A small autoregressive pixel model, trained from scratch.
Model: width 192, activation star_relu.
Training: 19600 steps, batches of 128.
Data: trained on regions of photos with short descriptions (Visual Genome), 101725 training examples, 24.7 epochs.
Rows from block 4 of a small autoregressive pixel model, named by matrix and row number. Rows with one number belong to one neuron. Each number is 500 + 40 x the weight over its row's rms, rounded and kept within 0 to 999. All counts start at 0. Numbers have three digits each.
After each neuron's rows are labels from the 100 images, of 14976, where the neuron reaches its highest value: "top examples" is what is common among them. Only what is clearly more common there than usual is listed. The data: regions of photos with short descriptions (Visual Genome). In brackets: how many of the 100, against the usual share in percent.
# fc1: MLP up (model.blocks.4.mlp.fc1.weight, 768x192), inputs 0-63
# fc2: MLP down (model.blocks.4.mlp.fc2.weight, 192x768, transposed), outputs 0-63

fc1.8:467589577500483556542459465499480496529471599497531553538472516510550513569563419494488445503550476539510515546476469497471447512530461529513444526528492439483502532505522550498570477472529510
fc2.8:557458489522418518570496443485401497483446514499481546569540485461518431430516428534429521518452536541499491413492578440491502451534532564530535532462521570448459502460467468517558468496460470
top examples: text has "sign" (30 vs 1.8); text has "red" (28 vs 4.1)

fc1.744:483491496518486521519509441519503567583476485472541470507435505518513466521445531532373411446489490473449497518433471494533523508446551508451404526552474483502529546507510524578526506524577519
fc2.744:561474478520549442503504542535482526524520443430492531526504458474488489521422523484588539462461423454475455483532504463466529605542489508471535514476490451517513432484480531560518446499478500
top examples: text has "sign" (33 vs 1.8)

fc1.270:472510480543449536430522482482527463448492543555546422534505476526501541522453547474472498438469459441568550463516554541485527512550503500473480545539417507441480612502497487548540549511441497
fc2.270:469542480444528527477539464490481525488421390561484465489483463551504482462479474463526456485480508506459518517454426483483581476519535504532532519505433527526523555478537549510450505514537487
top examples: text has "red" (27 vs 4.1)

fc1.433:564492523526489504532456551516394531485430477432449502474528486441474535505536466522423446513514433577516489487502534540443482467517474535458495453441462538399502508503485478486533456546436405
fc2.433:536531487539425472472469498483484472462479533485519456450467525607478546441476504489505468561543617514514566513456421473483522451481516449536560534458501523515501531523528493415571516462519534
top examples: text has "sign" (25 vs 1.8)

fc1.409:524476532496530459514572568432500491573533479513430562564495543492507554493529470518485516559514468494480541541464512540448447442541483542519501399474541529513526512472597405532529468498517496
fc2.409:487522440436478517460512484503508602531542527534455564541512544547446493443496575532485484415486434562556491544570487435534487547447443517506485531548490474520482483487511485469446521430528446
top examples: text has "white" (28 vs 11.3)

fc1.231:486508536507448495489525496613500458469507535489451466520433496478575436506526498518538477506538465550552517504543472566427522488547513435569500496491499489534479526493484481529541549409476513
fc2.231:523509512479524556508480513514429547513540517482445536476504480567549507449481426425490436533467571536536552480521488494473441480528542555549515529507488472505524504517495541479535538426609464
top examples: text has "man" (28 vs 8.5)

fc1.740:449518517568512460493463525571450519470431541444521541495545503538555468475543473493535506509542491537545532490573429494520495472541473484506468460488519606505483531548485496474462504479530509
fc2.740:578443436466583457396451481545555448528482512500559536526511504537465514571514527561519586507519521486521551463491455486457488493492535469559499591538407506513495494436461486534499498499491477
top examples: text has "man" (27 vs 8.5)

fc1.568:467462471493487515526504465535564425561469522432509522511489462487502502552482530552467490411482437461443455465502463470518531527446495570458519463471453448489469409497588437463514543519488487
fc2.568:487496518465504455504512453562569585508519502466480550519482469470507495479564514476494519518501577559510435459390434393513475479550557458583532513488453568489525479481538520465502481536573459
top examples: text has "sign" (29 vs 1.8)

fc1.436:513603526489478489555435528503541400485478515464500470469415490496453454479568458523529523456499440468476444562542526515497530506523483500531497540506612524528558477528535499474471495602464513
fc2.436:435468462551498474494503525516428509508465585487501546534486508452499504528571524479507475528466461538519526478471416502471482444561442469497553495464445488482537466536515493523486537499479481
top examples: text has "blue" (33 vs 5)

fc1.363:473548491586454515527500540522492444446468552518527465463434480510471460518550478540532520554591510511515545567504513470498504494462525466513471562503466528523579501482598493522434547520498562
fc2.363:481483460555528417470534549440502531543500474503510472599479480468442517535444496472577499403483457432502488535530553489497559527505487457473483505459494432460522549531475443569570509471477480
top examples: text has "sky" (27 vs 1.8)

fc1.317:514514499523539536512431500527518496529500535503548504490541475527498539478530531545508464542569504474558487603567454516446496464452458536514490520507513463451434476530476461528475491527454578
fc2.317:465476527479416515460527539516424442505536460478515466523493544492481420541475520533485495420442466550447444476452458445514555533474526514479553494527548500417550418503559510579515367438455489
top examples: text has "man" (26 vs 8.5)

fc1.399:480470491520471488458513464486556474522492531485561499511435500551526478439581507492512445518486459508477464529562468442550560520467456583526472500529478424496522572452489514485443538541518544
fc2.399:530511474457545503468463531509535610448484496499512520490469512500422473543480511520469501478437553524484457489526502447479439506474456547508591451514502456577456526551514517470537493506481547
top examples: text has "red" (25 vs 4.1)