config = dict(
    model='autoregressive pixel model',
    dataset='regions of photos with short descriptions (Visual Genome)',
    train_examples=101725,
    image_size=16,
    horizontal_flip=False,
    levels_per_channel=4,
    vocab_size=65,
    arch='transformer_decoder',
    width=192,
    layers=8,
    norm='layernorm',
    norm_position='pre',
    activation='star_relu',
    mlp_ratio=4,
    head_dim=16,
    fused_qkv=True,
    bias='none',
    qk_norm=True,
    layer_scale_init=0.1,
    parallel_block=False,
    inner_norm=False,
    drop_path=0.1,
    positions='learned',
    tie_embeddings=False,
    init='lecun_normal',
    residual_init='scaled_by_depth',
    optimizer='soap',
    beta2=0.95,
    lr=0.0039,
    beta1=0.95,
    shampoo_beta=0.95,
    eps=1e-08,
    precondition_frequency=25,
    max_precond_dim=1024,
    one_sided=False,
    adamw_lr_other_params=0.0011,
    grad_clip=1.0,
    steps=19600,
    batch_size=128,
    epochs=24.7,
    lr_schedule='cosine',
    final_lr_fraction=0.01,
    warmup_steps=580,
    weight_decay=0.2,
    adamw_weight_decay_other_params=0.01,
)
Rows from block 2 of a small autoregressive pixel model, named by matrix and row number. Rows with one number belong to one neuron. Each number is 500 + 50 x the weight over its row's rms, rounded and kept within 0 to 999. All counts start at 0. Numbers have three digits each.
Before each neuron's rows are labels from the 100 images, of 14976, where the neuron reaches its highest value: "top examples" is what is common among them. Only what is clearly more common there than usual is listed. The data: regions of photos with short descriptions (Visual Genome). In brackets: how many of the 100, against the usual share in percent.
# fc1: MLP up (model.blocks.2.mlp.fc1.weight, 768x192), inputs 0-63
# fc2: MLP down (model.blocks.2.mlp.fc2.weight, 192x768, transposed), outputs 0-63

top examples: text has "red" (31 vs 4.1)
fc1.201:572502425518510508561495549457493492460624418498609475495544609500538474511534438491505388474466489482519541586449433526487493469439504448544534539514531582536512540493447436474503483566547420
fc2.201:438485591444436543506492458598500585481454488469485570508507458541404429412438479524519474585581444602480523548485535471563561530433546524532480423552553537547528457475481572533545536518424561

top examples: text has "sky" (28 vs 1.8)
fc1.190:547443418498582437526350484513406511445527557471552513530485392524583476488530489419479512530541435554545569382474466529436496542528467469554518471472414514512547491520550482424504519529501588
fc2.190:547517459565399495476480533509492502539499482530538539424471544496527528472468520514627466487436491532602395556446505469506511571480528576473512575461453538598420537555515504440470503528436570

top examples: text has "red" (30 vs 4.1)
fc1.721:516502465593517460466530455574460436546560577489381596517353543461500482478548512601460563551502494473458493446502439493514428546456509420531535447412487600444577485597436510534546532472550505
fc2.721:568524452473537462442578505482496458478452531522600420536482428537501444588443490437480465525475507448429476501490523441571526533465557478516490532465492478630523514494580482393431458533493422

top examples: text has "man" (25 vs 8.5)
fc1.699:453462447578479506472576426501496505503509528533565454450565501549479434492541613396431454567485407443472459495512529515418549510453512466473484525443509502422421511473616511472528477492417592
fc2.699:514423430495507462554441477448501502498523573418512463532422600410588468472500514445547477492535500453582489429540560565488429469502568488556509519452523567472501504461408428497509487507460512

top examples: text has "man" (25 vs 8.5)
fc1.262:548460505464535477475514531389511534524459421504512551465523498490475515479640466467470626511529454516646442541443548402495483511484474487525484535459498476523491570442482497498486435464479538
fc2.262:484472586527495434518565499481469471527478574514471389537582481608527452479425454590484402432575534431555530518507496439520529477608550438482513485455524436500602452411587568506474527533457503

top examples: text has "white" (28 vs 11.3)
fc1.649:453472554501509461530505543536526438493437504489543492518481501439560456532425486422433466520578404536565594445528482480422451500603495426492523449509563526421542508520514416598522516410534525
fc2.649:514445462512455542486439511469519473440465513541515517516492520453470481510540471456511535490383610504412468378491577507569501478500450561540373560393440481472486469462480603551513538454501503

top examples: text has "sky" (26 vs 1.8)
fc1.154:508398514413539475545521518508537470575453562563445500443576454513523549503463645486523517453569455509422481565568520531519474510557541474501473511527475498581464447522625544579560567481483565
fc2.154:476434538467536504557521435465488455370478483465425504449440510497592530520651480541573602627469442523510555470475587494472456519463517470548500565509540468455552553396507408396491510497515556

top examples: text has "man" (31 vs 8.5)
fc1.396:449483496567520542564445521419494529400440587422463492520522534423515547436541563401516496550438440486489532392509512538511528498531433455467554503554467476513459586493413458500459574497516481
fc2.396:489446543603481488541447509506481485518465497427388403470518506552392463475551553504586522540510462534563537574574511454464611482564519617474504421466482553585435462500397558437540547598506430

top examples: text has "blue" (28 vs 5)
fc1.243:414475497508505548542479519451628490488521555426537470519500543466428447475473469525589544494376484483572489484503507425431466489453450564581498582520489539543480489519562522510429477553497562
fc2.243:506512647452549467517532526477475438414469580522510544519472519556502619466456486425529536542457533503472492490497666516444431423607547556475452481506539486591515458362476443469536524483514456